Weights of a small self-supervised image encoder.
Model: 3.07M parameters, 32-pixel images, arch convnext_v2, norm layernorm, activation quick_gelu, patch size [2, 2], depths [3, 6, 3].
Training: muon at rate 0.0017, batches of 128.
Data: trained on capsule endoscopy frames (Kvasir-Capsule), 42238 training examples, 17.3 epochs.
Rows from block 7, named by matrix and row number. Rows with one number belong to one neuron. Each number is 128 + 32 x the weight over its row's rms, rounded and kept within 0 to 255. All counts start at 0. After the name is the row's rms in percent of the matrix's.
# fc1: MLP up (model.blocks.7.mlp.fc1.weight, 256x128), inputs 0-63
# fc2: MLP down (model.blocks.7.mlp.fc2.weight, 128x256, transposed), outputs 0-63
fc1.83 100 [199 176 169 159 123 171 172 161  54 130 112 127 121 122 173 180  99 161  97 162  86  93 111 101 116 113 140 104 149 113 112 118  83 150  90  97  80 119  99 135 125 135 130 161 108 188 103 199 111 143 121  81  81 154 135  94 181 119 183  99 125 172 119 163]
fc1.84 088 [150  75 163 172 102 135  77 177 144 115 133 213 115 142 103 118 129 107 128 120 190 115 149 182 154 126 142 118  91 115 117  41 148 161 180 185 105 140  89 139 140 123 138 193 195 107  94 183  94  88 165 125 117 134 138 119  98 125 164 136 115 119 125 126]
fc1.85 099 [159 154  60 142 117  70 146 119 106 112 131 104  59 138  99  97 142 124 113 124 136 118 172  88 169  24 131 110 220 157 127 142  94 152  60 175 126  93 174 114 145 142 109 149 117 136 124 146 168 134 170  93 107 106  56 115 164 128 101 148  90 123 125 173]
fc1.86 116 [139 105  80 149  72 116 157 120 183 189 104 166 102 138 113 150 183 131 162 116 156 130  85 145  97 142 120  72 188 155 198 148 148 110  81 142  97 177  81 160 173 137  80 131 143 110 115  95 124 158 171 123 159 107 114 145 102 141  78 144 153  79 117 114]
fc1.87 100 [157 144 112 147  90  85 167 100 113 182 153 127 126 127 162 162 121 133  75 166 201 130  60  75 159  55 135 125 135 137 145 132 177  88 115 144 124 155 109 150  70 159 139 190 140 133  91 113 124 115 150 161 130 103  98 155 169 103 174 119 123 109 141  84]
fc1.88 081 [154 162 147 108 125 118  96 128  99 148 100 132 105  88 148 158 139 171 138  89 187  61  73 111 115 142 113 161  92 178 132 150 171 128 144  72 184  87 160  87 167  90  21 110 175  99 170 130 140 122  92  52 189 157 119 135 136 172 134 111 134 127 142 105]
fc1.89 124 [123 172 110 133 125 113 182 139 106 163 145 112 153  79 176 120 181 186 124 167  91 115 133  95  97 136 151 109 123 128 142  84 126 143 118  74 173 127  75 126 153 167  99 131 178 114 147 162 140 149  50 122 116 103 184  31 169  85 115  93 134  69 101 112]
fc1.90 149 [110 152  93  95 139 169 131 147 112 139 157 115 152 113 137 139 128 104 154 136 108 141 170 135 135  62  78 143 127 139  95 162 156 108 118 109 150  14 117 110  90 112  90 126  65  92 160 115 136 105 122  75 157 142 145 131 121 250 148 175 142 120 121 128]
fc1.91 099 [137 134 112 161  94 178 121 115 190 126  96 138 100 128 115 171  75 119  67 110  51  89  96 155 119  85 176 111 102 120 138 105  98 148  85 131 156  89 177 163  84 162 154 178 115 111 140 128 127  81  88 199 133  72 134 148 124 135 132 134 111 154 138  89]
fc1.92 136 [177 151 128 110 143 138 123  55 160 118 183 143 127 124 116  97 119 136 153 134 148 161 175 133  90 182 151  93  62 100  99 157 145 146 156 167 103 128  82  91 161 132 108 100 190  96 140 126 178 147 136  20  34 143 124 169 121 191 160 160  99 115 132 113]
fc1.93 088 [101 179 130 164 123 137 163 132 147 108 100  49 119 102 146  82 184 189 122 170 115  92  88  94 141  88 103 150 113 124 160 132 147 101 139 143 113 116 119 133 134 111 117  88 182  46 132 163 110 109 125 118 150 154 137 145 179 105 154 156 137 115 148  54]
fc1.94 109 [ 97 120 155 119 123 102 169 100 138 143 172 130 134 114 155  78  50  98  88 141 179 178 129 135 139 119  91 147 124 118 175 140 158  58 135 130  85 195 131 166 146 127 169  82 151  90  94 104 131 139  88  99 164 115 163 166 113 144 139 118 146 190 159  76]
fc1.95 101 [154 112 103 124 139 108  90  92 173  61 125 143 111 156 153  84 160 152 187  96 115 144  95 209 139 125 148 154 123 175 168 105 125 166 129 132 100 149  97 101 164 133 123 139 143 157 152 168 119 163 125 121 193 138 137 140  66  99  98 159 141 155 115 104]
fc1.96 128 [141 112 116 113 146  96 124 120  92  97 129  92  56 176 100 123 152 193 156  45  97  88 124 125 127  61 141 140 114 185 106 142  95  96 172 179 104  92 192 138 141  97 124 101 158 160 189 161 162 128 111 117 152 110 113 149 171  64 108 115 102 113 124 136]
fc1.97 091 [128 164  73 112 130 157 125 124  82 128 168 176 195 159 127 151 137 148  23  73 105  91 138 123 103 152 104 141 122 121 121 147 128 159 150 154  92 106 161  91 104 135 106 175 121 148 157 171 110 114 114 150 140 162 141 141  37 117 114 121 185 120 120 139]
fc1.98 095 [140 109 119 130 131  95 100 118 148 103 174  77 123 114  86 159 167 136 149 111 115  77 159 102 148  76 137 162  93 219 119 146  70  79  72 125 127 148 116  94  47  99 180 123 131  50 212 152 164 113  92 102 106 154 131 176 123 146 113 153 125 150 125  60]
fc1.99 099 [ 89 115 125 146 166 104 123 139 152 170 128  67 141 141 183 171 113 199 146 145 151 164  96 110 154  88  98 127 130 127 112 152 106 171 103  96 106 161 134 185 202 144 122  92 153 129 119 105 138  94 138 137 121 119 176 144 125 142 128  74 183 108 126 121]
fc1.100 087 [105 144  83 168 109 127 116 120 168  80 157 151 146 101  91 121 168 110 179  84  93 132 108 135 128 111 117 125 152 120 104 137  98 178 165 137 122  87  84  93 125  94 148 150  81 135 139 128 117 131 146 107 156 171 120 177 100  71 102 132 143  86 118 147]
fc1.101 095 [190 162 166 116  83 151 175 153 134 133 181 119 121 114 137  94 138 127 134 141 135 125 111 110 133 120 145 135 130 149  90 148  84 166 126 128 133 134  35 164  97 183 154 144 123  77 126 151 102 116  69  52 184 138  88 173 158  92 123 142 125 173 135 110]
fc1.102 087 [ 22 109 133 163 131 110 158 124 113 131 131  75 107 158 114 167 155 189 158 131 184 142 115 106 138 117 135 117 166 129 141 133 183 155  74 102 116 143 156 118 130 108 171 171 114 157 186 133 181 146 131 164  97 130 164  62 174  47 115 127 146  73 107 122]
fc1.103 088 [ 89  95  80 141  90  86  96 112 133  65 127 150 173 162 110  56 136 152 170 134 129 150 143  82 131  87 151  93 140 139 131 103  94 117 233 106 122 169 130 137 211 136 122 109 149 140 163 126 187 143 155 184 124 157 143 142 167  38 151 107 178 115  75  88]
fc1.104 115 [126 131 125 109 153 112 125 128 106 132  78 139 145 131  89  85 132 145 141 141  82 104  85  87 150 104  88 118  76 160 156  94 184 139  96  53 138 125 119 250 106 197  95 139 139 157 127 151 149 140  77 122 102 151 109 147 137  99 141 112 170 138 171 122]
fc1.105 110 [117 139 127 135 124 115 168 119 106 104 142 108 142 117 145 117 171 164 137 134 143 138 126 133 175  84 189 105  87 193  39  34  93 125 134 120 115 115 172  82 155 120 123  75 121  93 139 138 165 112 110 123 124 170  41 103 195 124 142 153 113 137 154 121]
fc1.106 081 [ 66 127 180 173 145  97  64 116 152 113 172 109 122 144 151 125 115 131  77 102 178 155 160 158 136 198 124 167 102  97 140 135 213 105  85 135 102 119 112 131 166  97 124 110  93 129 179 185 114 138 150 108 141 135 110 131  94 137 129  92 103 127 173  84]
fc1.107 097 [ 87 117 115  68 130 161 112 131 136 140 105 136 148 153 148 141 140 119  91  88 127 109 128 142 166 152 140 149  91 114 179 205 164  93 161  94 109 163 160 181 144  99 130 113 117 109 139 133 119 171 124 130 138 117 168  92  94 100 141 128  93 105 113 139]
fc1.108 094 [145 141  89  92 133 125  68 110 156 119 185 160 109 114 162 104 138  79 115 162 143 127  75 182 106 150 156 129  88 134 135 182  65 128  84 122 139 117 131 131 176 114 114 115 116 176 165  82 155 115  97 135 132 148 135 112 117 162 184  96 170 134 118 112]
fc1.109 108 [161 115 119 162 185 157 131 148 136  90  88 147 153 168 153 152 102 109 116 157 107  48  94 187 145 163 125 163 136 155  94 152  62 112 104 137 158 113 163 141 189 123  86 113 148 126  89  65 147 127 103 124 123  81 136 155  30 122  76 133 107  57 156 180]
fc1.110 107 [ 50 145 137  89 163 135 136 143  70  96 152   3 138 161 134  62 137 151 181 114 125  94 101 134 178 141 149 162 120 145  93 148 133 143  85 110 136 118 137 132 177 167 211  93  75 120 129 142 100 146 137 126  83 184  96  79 125 100  80 123  94 122  81 158]
fc1.111 095 [ 88 107 131  65 138 143 174 122 138 103  94 120 128 120 103 146 136 101 111 174 146 111  75  90 160 145 151 118 138 100 133  92 191 154 197 126 104 123 130 120 115 159 147 133 136 148 177 160 115 129 143 110 106  86 165 163 180 109 148 132  91  99 122  99]
fc1.112 094 [134 148 138 183 126 167 174 130 138 143 112  84 102 112 139 100 110  65  83 132 149 143 146 109 135 155  99  72 157  67 130 115 135 138 132 183 166 114 149 143  84 136  98 236 124  99 110 157 132 144 102 152 121 153 139 108 119 144 143 198 150 139 187  80]
fc1.113 092 [ 94 154 118 108 109 111  88 171 127 174 195 123 154 137 128  60 146 112 126 108 166 210 124 130 148 134 178 145 157 133 161 127 118 171 120 138  80 137 207 110 150 131 143 116  59 158 136 136  94 139 159 165  48 149  91 138 162 143 138 100 135 115 141 118]
fc1.114 096 [ 85 144 149 160 123 108 109 102 136 127 183 139 161 150 108 163 105 106 131 121 124 172 138 177 113  84 103 144 136 123 133 134  86 180 114 130 123 162 145 102 139 121 151 119 176 122 134 175 143  76 167 160 164  76 177 131  90 126 123 120 140 120  91 114]
fc1.115 105 [101  80  85 112 155 123 110 148 125  91 133 110 131 162 116 134 172  55 170 103  85 157 133 106 143 161  96  66 114 140 129 110  40 142 116 129 174 146  89 114 133 158  64 188 158 188 160 155 107 105 132  71 114 116 113 107 142 148 164 153  76 101  83 152]
fc1.116 109 [135 197  74 115 116 115 116 122 122 136 136 101 189 144 113 132 128 179 137  76 110 111 149 133  52 176 164 143 138 101 114 163  77 240  98 106 160  91 119 109 157 116 120 157 117 153 184 112 163 126 152 170 131 143 113  98 123 173 140 148 121 144 139 115]
fc1.117 107 [150 122  89 114 151 200 103 125 176  98  97 153 139 178 103 179 125  73  98 143 150 100 178 156 135  84 134  94 142 147 158 149 109 156 112 161  80 164 108  90 170 140 118 152  67 133 159 118 111 157 133 158 134 154 159  96  99  70 111 127 117 148  92 127]
fc1.118 099 [145 147 154 108 115 125  51  79  96 157 147 171 100 129 113 113  79 101 109 113 107 124 151 133 124 132 146 117 157  80 120 125 116 165 149 130 142 120 110 138  65 196  81 165 132 130 127 137 107 156 150  79 202 114 100 134 125 153 207 102  83 125 160  95]
fc1.119 117 [129 114 167 104 110 137 230 113  86 149  69 121 146 121 172 183  88 166  74 165 136  97 107 134 129  72 125 198 110 139 166 172 134 152  74 149  87 139 128 175 139 180 114 197 134 120 102  87  97 140  88  56 116 122  97 118 114 139  95 159 129 168  76  93]
fc1.120 088 [111 218  88 111 103 153 106 146 119  86 141 184 129 129 104 110 122 115  79 133 122 116 135  91 140 149 124 148  80 105  92 153 106 118 167 138 101 128 148 164 174 205 168 132 116 116 150 171 116 102 150 110 175 123 147 153 177  77  93  99 115 108  98  97]
fc1.121 110 [ 66 134 106 184 177 100  67 131  45 156 155 122 143 183 152  99  92 205 150  95 175  97 146  94 119  99 130 134 118  90  91  90 156 102 122  70 169 145 145 113 146 106 107 103 133 138 150 157 181 134 149 103  81 141 158 101 141 159 104 121 110 138 161 120]
fc1.122 113 [119 141 205 115 134  79  87 150  63 158 116 133 184 129 134 118 118 139 161 141 160 149  25 133 139 146 193 131 157 159 166 133 150 182 130 161 110 168 169  91  77  47 121 103 114 128 144 140 137 130 159 111 102 143 103 126 107 100 188 126  95 129  93  73]
fc1.123 101 [110 127 150 150  93 161 136  68 116 134  67  97 161 133 144 164 138 114 128 145 175 165  91 177 104 123  91  99 141  67  99  47 166 173 124 152 168 128 124 202 140 138 100  85 139  99 132 120 109 160 132 203  70 144 133 108 113 149 185  89 132 108 131 114]
fc1.124 098 [ 99 154 112  86 163 214 118  99 128 132 125 116  75 153  62 105 135 120  96  90 151 137  67  94 127 216 146 111 122 142 118  97 104 147 153 129 152 134  99 165 124 117 167 158 109 125 157 197 103 153 131  96 134 150  70 118 118  67 137  79  81 142  94 112]
fc1.125 104 [ 96 161 110 133 118 182 131  74 105  77  83 155 182 147 110 145 109  85  99  80 136  88 176  53 149 105 171  99 159  84  79 155  96 143 158 119 177  85 164 137 132 131 178 211 125 111 178 140 177 117 129 121 149 143 117 151 119  94 107  88 141 132 115 118]
fc1.126 125 [216 126  78 159  69 116 151  82  77  93 137 224 164  74  83 147 110 103 122 167 125  88 136 121 147 180 142 113 129 177 136 116 108  75 111 123 124 107 145 141 135 112 141 122 153 156 162 132  29 131 126 116 131  76 111 132 165 143 130 120 106 143 154 124]
fc1.127 092 [140 118 122 133 124 114 100 110 129  88 161 142 110 133 116  99 169 140  63 131 128 119 166  94 108 137 144 134  86 163 119 183 132  86 149  94  41 104 166 107 141 113 138  91 147 113 117 171 127  82  80 111 152  78 116 136  51  78 131 161 160  85 161 174]
fc1.128 098 [160 142 115 177 126 125 172 129 114 115 122 106 162 162  94 160  81  94 192  74 105 157 161 166 175 115 163  87 131 132 112 167  48  68 138 152 136  91 148 130 108 136 130 146  65 155 115  89 112 138 123  98  58 110 156 142 108 138 147  96 113 155  80 149]
fc1.129 111 [122 125 172 110 153 115 137  76 152 212  90 151 124  84 153 134 135 171 158 156 135  59 135 123  81  89 146 161  54 133 210 192 117  68 156 113 143 156 174 131 106 178 131 155 155 156 141 151 105 176 125 136 135 202 224  96 134 143 121 114 156 105 121  97]
fc1.130 091 [157 126 111 134  93 166 134  94 114 161 142 113  98 130  92 200 164 149 127 144 151 139 129 118 133 150  94  49 208 104 110 123 107 138  96 151 151 117 218 102 116 129 130 108 103 142 115 116  88 129 117 158 137 128 168 179  90  44 101 145 181 124 145 110]
fc1.131 097 [ 96 170 133 118 107  38 155 125 144 142 126 135  86 139 122 155 130 136 142 118 103  97 167 142 135 124 173  79 118 136 104 133  33 120  97 120 165  96 112  88 190 128 133 157  90 106 155  87 222  86 131 156 145 200 111 126 161  98 115  99 145  95 129 170]
fc1.132 110 [ 62 128  80 107 178 139  61 139 166 151 137 110 147 158 120 138 155  87 108 104 165  81 106 188 144 108 175 143 110  98 180 124 144 100 155 135 153 124 115 130 108 148 177 140 154  81 182 129 122 153  80 152  49 109 140 110 136 101  46 130 166 136  88  98]
fc1.133 117 [139 111 139 120 101 117  96  94 114 107 156 144 157 152 141  62 138  68 101 129  94  87  47 158 102 103 150 125 144 152 140  97 137 173 142 159 115 139 161 118  97 169  48 109 116  99 158 171  48 170 151 135 147 129  82 129 133 147 160 133 173 178 171 112]
fc1.134 104 [115 170 141 138 143 131  15  93 169 189  83 111 112 133 142 108 133 100 132 144 147 115  99 201 146 145 112 137 146 118 169 125 122 135 102 162 112 103 123 122  61 192  83 179 124  70 130 161 124 104 162  61 146  79 133  93 185 125 133 136 150 175 112 140]
fc2.83 084 [ 93 158 134 112 134 141 114  86 124 147 121 117 141 139 111  75  59 126 213 154 140 138 119 173  92 144 123 163  73  82 131 192 133 185  76 155 185  97 101 210 123 143 143 145 118 120 127 129 164 104 117 135 137 148 159 117 128 132 153 161 133 167 123 158]
fc2.84 089 [109 118 154 176  95 114  78 144 149 158  59 154 136 150 115  95 171 129  97 146  53 156 151 157  33 121 136 141 144 111  94 111 127 113 126  65 149 122 105 104 176  90 177  99 112  77 141 158 130 150 113 126  68 117 183 131 114 176 130 142 131 189 165 148]
fc2.85 087 [128  84  95 119 160 146 146  90 104 118 154 108  82 175  66 162 113 107  76 161 166 146  95 140 125  97  74 159 200 131  83 115 142 161  72 128 123  87 128 150 205 162 122 102 138  86 164 111 129 117 176 147 117 129 155  87 119 104 120  97 112 127 117 129]
fc2.86 109 [106 164 105 110 110 137 110 106 183 163 133 143 142 142  78 152 100 109 127  91  81  97 107 146 147  96 166 151 158 106 130 142 150 140 149 140 135 136 152  65 120 129 108  96 158 131  47 102 111 110 112 124 108 160  66 144 135 102 132 137 146 145 116 120]
fc2.87 108 [179 169 114 151 101 138 176  96 182 165  96  97 167 189 156 146 165 128 139 122 145 164 107  95 139 153 183 175 115 121  85 151 114 105 145  89  91 109 164  97 146  81 134  80 143 149  49  71 129  78  69  96 137 152 164  81  91  88 127 167 132 146  98 132]
fc2.88 079 [163 110 120 167 129 182 208 141 131 130 168 142 182 109 184 132 168 137 136 123 162 166 193 136 111 180 123 156 164 104 188 131 114 131 173 107 118 173 157 131 117 118 107 147 164 158 112 151  67 194 137 133 162 150 142  85 156 144  90 127  71 139 149 179]
fc2.89 116 [142 130 154 133 209 148 195 148 108 101 125 137 142 116 105 143 150  94 164 182 172 143  73 175 141 121  88 105 178 137 143 134 145 139 107 162 154 212 141 112 148 100 169 177 105 161 164 155  70 104 131 184 105 176 132 137 165 212 107 150 147 126 112 135]
fc2.90 147 [146 162  52 126 165 122 148 156 127 126 138  89 107 163 147 124 116 121 144 140 158  79 174 117 115 138 126  83 143 130 146 146 114 133  77 152 107 158 122 146  92 119 128 104  92  63 142  94 132 107 140 230 130 111 105 114 124 108  95 173 137 165 189 110]
fc2.91 101 [ 73 101 151 106 110 127 148 141  78  94 180 129 148 155 121 149  57 160  68  77 132 131 147 128 182 124 122 121  74 144 133 170  78 122 108 133 122  44 125 131 162 127 104 106 138 109 117 127 142 145  79 132 135 103 139 183 146  49 111  90 153  64 119 109]
fc2.92 147 [130 114 110 119 173 175 155 109 120 170 102 106 167 139 138 105 174 119 146 119  95 182 154 147  98 136 138 174 137 176  72  92  98 135 106 125 146 126 168 129 186 100 143 110 163 124  99 102 118 175 107 115 134 101 138 116 114 119 119 156 111 137  89 109]
fc2.93 091 [106 172 147  44 157 133  78 105  86 158 155 161 147 109 200 106 190 150 161 114 169  99 125 122 165 168 125 130 142 107 129 148 166 114 193  79 105 123 118 129 175 143 108 116 126 153  82 127 125  85 192 149 110 176 153 120 148 121 182 164  88 121 147 136]
fc2.94 111 [189 149 107 130  80  93 129  82 183 125 142 123 138 102 163 106 108 149 142 125 186  77 129  74 177 112 160 118  85 121 138 149 130  77  95 185 127 173 146  92 141 156  71 131 107 140 135  99 139 158 163 124 149 156 113 111 115 190 153 147 158 119 164  56]
fc2.95 099 [ 99 124 115  58 123  90 161 138 117 156 156  84 109 140 107 165  91 117 119 105 147 158 167  84 116 133  66 121 148 101 161 130 122 134 113  79 138 186 108 103 193 104 145 123 114 119 114  89  95 121 102 125 177 109 130 148 158  85 112 122 158 136 135 113]
fc2.96 124 [144  99 120 168 174  96 137 109 144 206 177 100 104 122 173 100 116 173  91 122 133  87 118 134  94  76 171 147  89 110 130 113 120 147 178 113  77 166 178 173  85 113 180 135 122 151 137 182 138 126 130 115 131 102 156 165 110 161 132 136 146 125 183 108]
fc2.97 090 [107 130 157 124 112 115 136 142 175 141 117  93 100 123  90 106  99 174  92 136 142 115 146 110  97  65 141 131 150 108 146 124 185 115 146 114 165 154  84 123  88 122  98  90 125  91 187 119 170 128 190 128 104 100  92  86  86 106 143 107  86 119 129 144]
fc2.98 100 [ 91 143 167 110 102  84 143  68  91 118 136 162 101  71 105 114 140 151 137 149 178 101 193 205 149 141 119 114 129 138 109  81  81 147 124  81 150 191  86 165  86  93 133  71 151  88 101 112 112 107 129 167 142 147 145 129 133 157  52 156 123 141 107 138]
fc2.99 101 [125 148  97 136 146 131 198 123 160 114 155 164 124 122 143  90 174 142 124  40 170 150  97 108 124 104 123 125 126 139 125 165 136  98 158  97 100 129 122  60 128 156 135 113 157  89 154 142 148 125 136 150  82 113 133 129 196 179 179 190  55 107 137  87]
fc2.100 088 [169 143 151 142 127 127  94 153 120 119 160 161 129 136 164 104 141  89 163  59 126 111 138 169 115 155  85 144 125 149 127 103 176 167 107  96 150 144  74 169 116  61 177 146 100  89 155 132 127 147 113 124 143 141 150 138 104 141 149 178 209  96  91 134]
fc2.101 101 [176 106 143 107 156 108 153 134 178 141 111 197 151 108 130 181 144 141 132 130 200 142  79  79 116 100 108 136 135 165  77 156  86 143 176 125 150  95 115 149  83 162 110  77 115 170  80 174 130  80 110 116  99  94 178 107 125 135 139 174 108 126  99 169]
fc2.102 105 [ 92 113  91 118  94 147 142 163 136 134 133 152 173 148 139  63 163 128 183 100 133 210 139 132 133 130 156 154 134 160 123 121 170  64  72 138 122  80 124  83  99 122 139 115 110 119  50 151 133 149  75 114 161 114  99 168  89 138 153 117  79 105  93 189]
fc2.103 091 [ 92 149 103 155 147 119 186 120 132 116 132 114  90 132 171 147 139  52  72  91 154 153 150 143 140 141  54 122 104 154 108 116 162  75 142 151  86 175  76 172 143 141 137 134  73 114 149 137  86 113  71 134 135  95 132 148 122 107 133  99  84 115 183 151]
fc2.104 108 [165 100 124 134 157 115 146 140  97  83 134  99 143 153 102 121 146 155 137 157 126 133 131 148 153  93 149 133  87 139 163 166 153 139 156 111 101 108  94  97 101 220 133 133 125 174 173  71 168 155 138 133  92  93  98 144 104 144 219 152 120  91 123 170]
fc2.105 107 [140 105  89 139 153 156 123  71 118 153 117 182 137 131  89 164 117 131 122 159 111 100 171 132 130 139 174 137 219 125 154 125  88 135 218  69 128 136 144 117 185  99 146 116  90 150  81 133  96 131 137  96 143 148 143 143 178 154 112 127 140 147 159 156]
fc2.106 083 [191 115 147 140 136  87 135 188 147 123 155 148 107 124 166 156  84  93 128 108 164 163 142 143 171 141  73 117 100 123 100 139  90  83  89 120 139  85 105 108 112  92 118 191 145 138 151 137 126 141 157 132 172  74 132 125 128 144 139 105 171 114 126 166]
fc2.107 087 [169  64 123 120 129 107 141 158 135 182 147 195 116 112 181 173  90 140 103 167 153 171 154  99 149  87  36 127  90 126 133 121 112 109 112 200  94 106  93 119 107  93 182 145 154 112 123 102 134 105 129 128 110  91 153 168  81 176 124 102 187 147 170  67]
fc2.108 094 [ 99 146 187 173 155 172 100 142 163 139 194 165 148  92 118 120 106 101  73 147  60 153  99 113 154 102 127 143 108 105  94 143 115 130 113 118 154 128 153 176 137 146 174 106 143 105 116  98 112 134 101 134 152 151 129 151 136 179  94 170 167 145 122 116]
fc2.109 116 [138  96 186 173 164 157 113 166 127 202 166 168  85  79 112 135 114 113 131  90 135 165 144  91 128  63 179 151 103 164  77 121 186  86 107  76 141 136 120 140 169 105 142 189 133 157 151 136 158 132  60 115 160 116 112 109 128 153 142 142 164 164 122 126]
fc2.110 096 [107  81 135 123 101 119 162 108 156 171 104 169 149 122  96 155 126 106 125 136  83 130  70 128 144 121 120 109 179 158 119 110 134 160  92 110 125 122 137  98 152 151  97  79 129 115 124 207 163 172 102  96  34  74 127 176 135 121 118 121 121  96 161 143]
fc2.111 092 [ 82 150  99 166  82 105 145 113 185 109 101  98 159  97 101 128  81 149 140 115 138 130 111 152 146 129 102 137 114  70 134  94 129 187 142  99 135 157 132 169 125 152 216 129 123 112 122 138 111 138 127 106 140  94 163 210 164  68 149 120 152 190 182 135]
fc2.112 098 [ 78 106 104  97 105 177 169 116 108 147 127 106  89 126 186 122 190 112 121 140  84 130 187  92 142 154 103  93 122 125  81 177 114 178 137 135 136 106 119 117 149 125 139  45 108 143  95 209 156 137 103 125 108 133 221 124 161 145  94 116 146 155  86 151]
fc2.113 094 [ 86 139 139 135 193 152 138 155 117 125 145 118 142  72 150  72 185 119 126 126 106 178 126 117 127  88 111 160  98 140 126 103 131 144 117 154 120 151 189 153 141 165  27 144 152 106 123 142 159 119 169 133 171  69 106  72 164 104  91 192 141 125 102 196]
fc2.114 093 [104 113 123 163 136 110 117 113 120 102  92 133 124 124 108 138  70 109 154  85 119 148 127 119 119  92 117 139 140 159  81 137 115 140 104 128 156 110 155  97  99 102 176 108 135  87 119  87 153  78  69 184 123 128 126  81 165 112 137 133  82 112 141  56]
fc2.115 102 [118 151  61 123  62 128 111 162 188 152 146 131 128 162 186 107 134  98 128  78 128 115 149 109 102 146 107 111  76  76 101 100  97 142 109  96 145 168 168 128 124 164 100 100 145  87 153 141 151  34  65 130 177 159 100 173 149 103 127 157 166 149  50 107]
fc2.116 112 [138 127 121 110 112  88  87 139 120 115 108 109 110 165 102 150 139 133 174 132 145  85 162  88  59 108  70 128  99 107  98 173 118  75 104 113 125 125 190 170 156 104 165 104 150 120 169 165 142 110 127 144 136 106 194 125 217 137 101  85 162 132  58 114]
fc2.117 097 [116 110 120 170  94 134 150 171 102 154  86 113 112  82 113 122 111  25 123 140 179 153 129 107 129 157 130 164 141 141 119  53 107 166 120  74  59 129 129 133  76 122 112  84 142 132 125  99  97  96 111  61  97 108 122  60 133 132 120  92 131 129 145 113]
fc2.118 103 [106 101 135 122  84 104 162 173 104 144 138 128 166 107 174 117  99 135 108 131 171 110 110 128 109 111 136  99  72 110  63 157 105 127 143 125  70 133  93 122 155 162 140 136 118  88  74 164 176  97  91 108  94 118 113 166  87 106  77 103 179  84 144 139]
fc2.119 108 [116 169 147 117 100 171 184 106 128  83 135 167 143 104 110 134 189 158  94 177 144 124 107  79 156 126 121 127  73  95 121 117 148 123 174 153 173 109  79 151 142 150 145 129 152 142 161 141 132 148  98  72 200  91 185 105 162 134 159 147 102 139  90 117]
fc2.120 080 [145 133 150  93 164 114 119 156 126  54 116 126 237 139 150 146 165 111 106 180 180 131 107 120 180 126 146 129 125 117 122  58 143 105 130 132 178 142  89 106  95 117 187 134 145 117 170 181 196 170 115 140 106 170  74 186 143 141 100 133  83 141 120 172]
fc2.121 114 [109  64 116 141  83 104  94  91 122 138  76 122 136 124 137 145 172 122 145 134 151 143 120 145 134 146 105  66 139 156 178 170 135 164 137 139  41  86 149 136  70 116 108 127 131  91 125 191 172 163  96 152 119  92 179  79 173  66 106  95 140 180 189 199]
fc2.122 103 [131 167 137 115 189 173 143 131 112 130  90  90 151 146  84 136 173 125 141 136 162 163  90 115 146 139  86 177 101 145 182 143 146 120  92 192 144 197 143 161 120 151  79 167 118  66 119 104 136 161 146  68  66 142 119  95  94 151 114 160  98  81 133 130]
fc2.123 115 [142 118 165 161  97 137 185 128 167 142 108  98 133 152 124 116 165 114 134 140 139 147 109 162 162 195 184 125 160 168 167  73 150  77  91 102 131 157 139  62  80 144  61 131 119 122 155 103 138  33 118 129 110 157 118 113 137 201 124 110 168 125  88 173]
fc2.124 100 [131 143 140 129 124 160 106 154 115 112 153 131 102 145 163 102  63 135 117 126 127  99 130 188  71  82  80 195 200 143 118 135 126 123 110 105  57 121 121 120 145 184  75 163 182 147  98 106 130 112 111 117  85 156 118 124 149 147 103 116 129 155  90 110]
fc2.125 111 [139 169 125 144 185 174 206 150  82  88 161  53 121 115 163 140 102 125  97 104 154 171 114 149 132 113  97 118 150  61 144 144  93 138 136 131 142  99 114  99 126 138 133 117 156 122 179  74 154 153 138 108 126 182  77 163 150  95 142  58 137 143 119 172]
fc2.126 115 [121 157 145 211  88 107 145  93 141  89 145 166 117 118 103 132 133 117 109 130 130  74 105  71  94 100 134  97 179 146 112 121 117 116 121 131 222 186 171 130 121 103 160 121 114 156 152 113 129 131 107 138 123 101 147 107  57 135 103  94 112 147 133 162]
fc2.127 088 [201 103 120 120 140 175 118 124 189 105 103  83 148 130 119 126 106 170 132  80 138 174 140  99 100 123 125 152  87 159  99 132 127 137 157 122 124  78  62 170  98 132 164 115 141 134  80 142 108 145 173 101 117 158 176 150 120 143 126 119 136  84  89  65]
fc2.128 106 [142 170  86 167 141  76 101 156 109 126 136 130  99 101 140 156  68 180 135  98 200 109 133 190 146 102  72 130  92 122 102 144  96 171  79 114 172  89 145 135 163 123 149 151 127 180 119 142 140 138 128 143 110 158  94 158 181  97 142 156  73 158 110 140]
fc2.129 110 [127 138 109 134 114 157 126  67  89 145  77 161 146 146 112 151  69 120  63 140  75  31 141 163  58 160  37 133 143 130  83 141 101 131 135 120  95 133 126 167 126 101  88 108 105 144 121 121 123 141 181 172 168 165 124 177 125 119 183 134 138 110 104 110]
fc2.130 087 [135  82 131 139 150 112 118 174 152 128 125 110 170  84 120  97  91 147 148 161  79 146 162  98 206 135  96 128 149 125 164  97 139  90 129  78 119  86  70 138 114 144  86 130 119  81 163 121 124 107 106 118 101 116 152 186 119 102 164 141 125  54  67 139]
fc2.131 091 [107 106 120  96 136  81 143 118 105 137 194  83 110 124 148 128  90 172  78 111 124 124 131  59 162 105  67 124  63  98 123 127  29 107 139 114  95  34 147 140 105 112 140 148  72  94 117 129 154  69  91  68 137 160 144 106 114 110 106 128 152 139 105 143]
fc2.132 113 [100 111 175 122  69 155 163 127 184 158 143 122 136  97 152 105 166 124 196 135 112  94 119 131 191 173 138 111 168 187 110 173 137 108  75 151 144 104  59 108 126 139 126 136 146  81  82 136 113 106 136 138 154 138 132 127 124 129 149 190 137 122 121 147]
fc2.133 100 [ 94  96 166 154 125 126 166 124 126  46 149 118  79 163  56 104  94  98 152 146 121 145 133 145 104  80  97 175 150 145 107 119  71 157 102  90 168 134 103 110 105 180  74 161  99 123 177 170  69 166 125 132 163 110 137 151 107 105 148  94 201  89 132 140]
fc2.134 111 [132 106 108 104 119 150 193 141 191 144 112 166  68 143 101  99 183 103 120 150  90 149 102 135 189 184 146  90 139 108  99 142 137 156 141 131 153  76 142  70 128  69  70 190 169 140 150 112  86 136 144  69 140 167  90  96 114  89 154 122 140 113 168 102]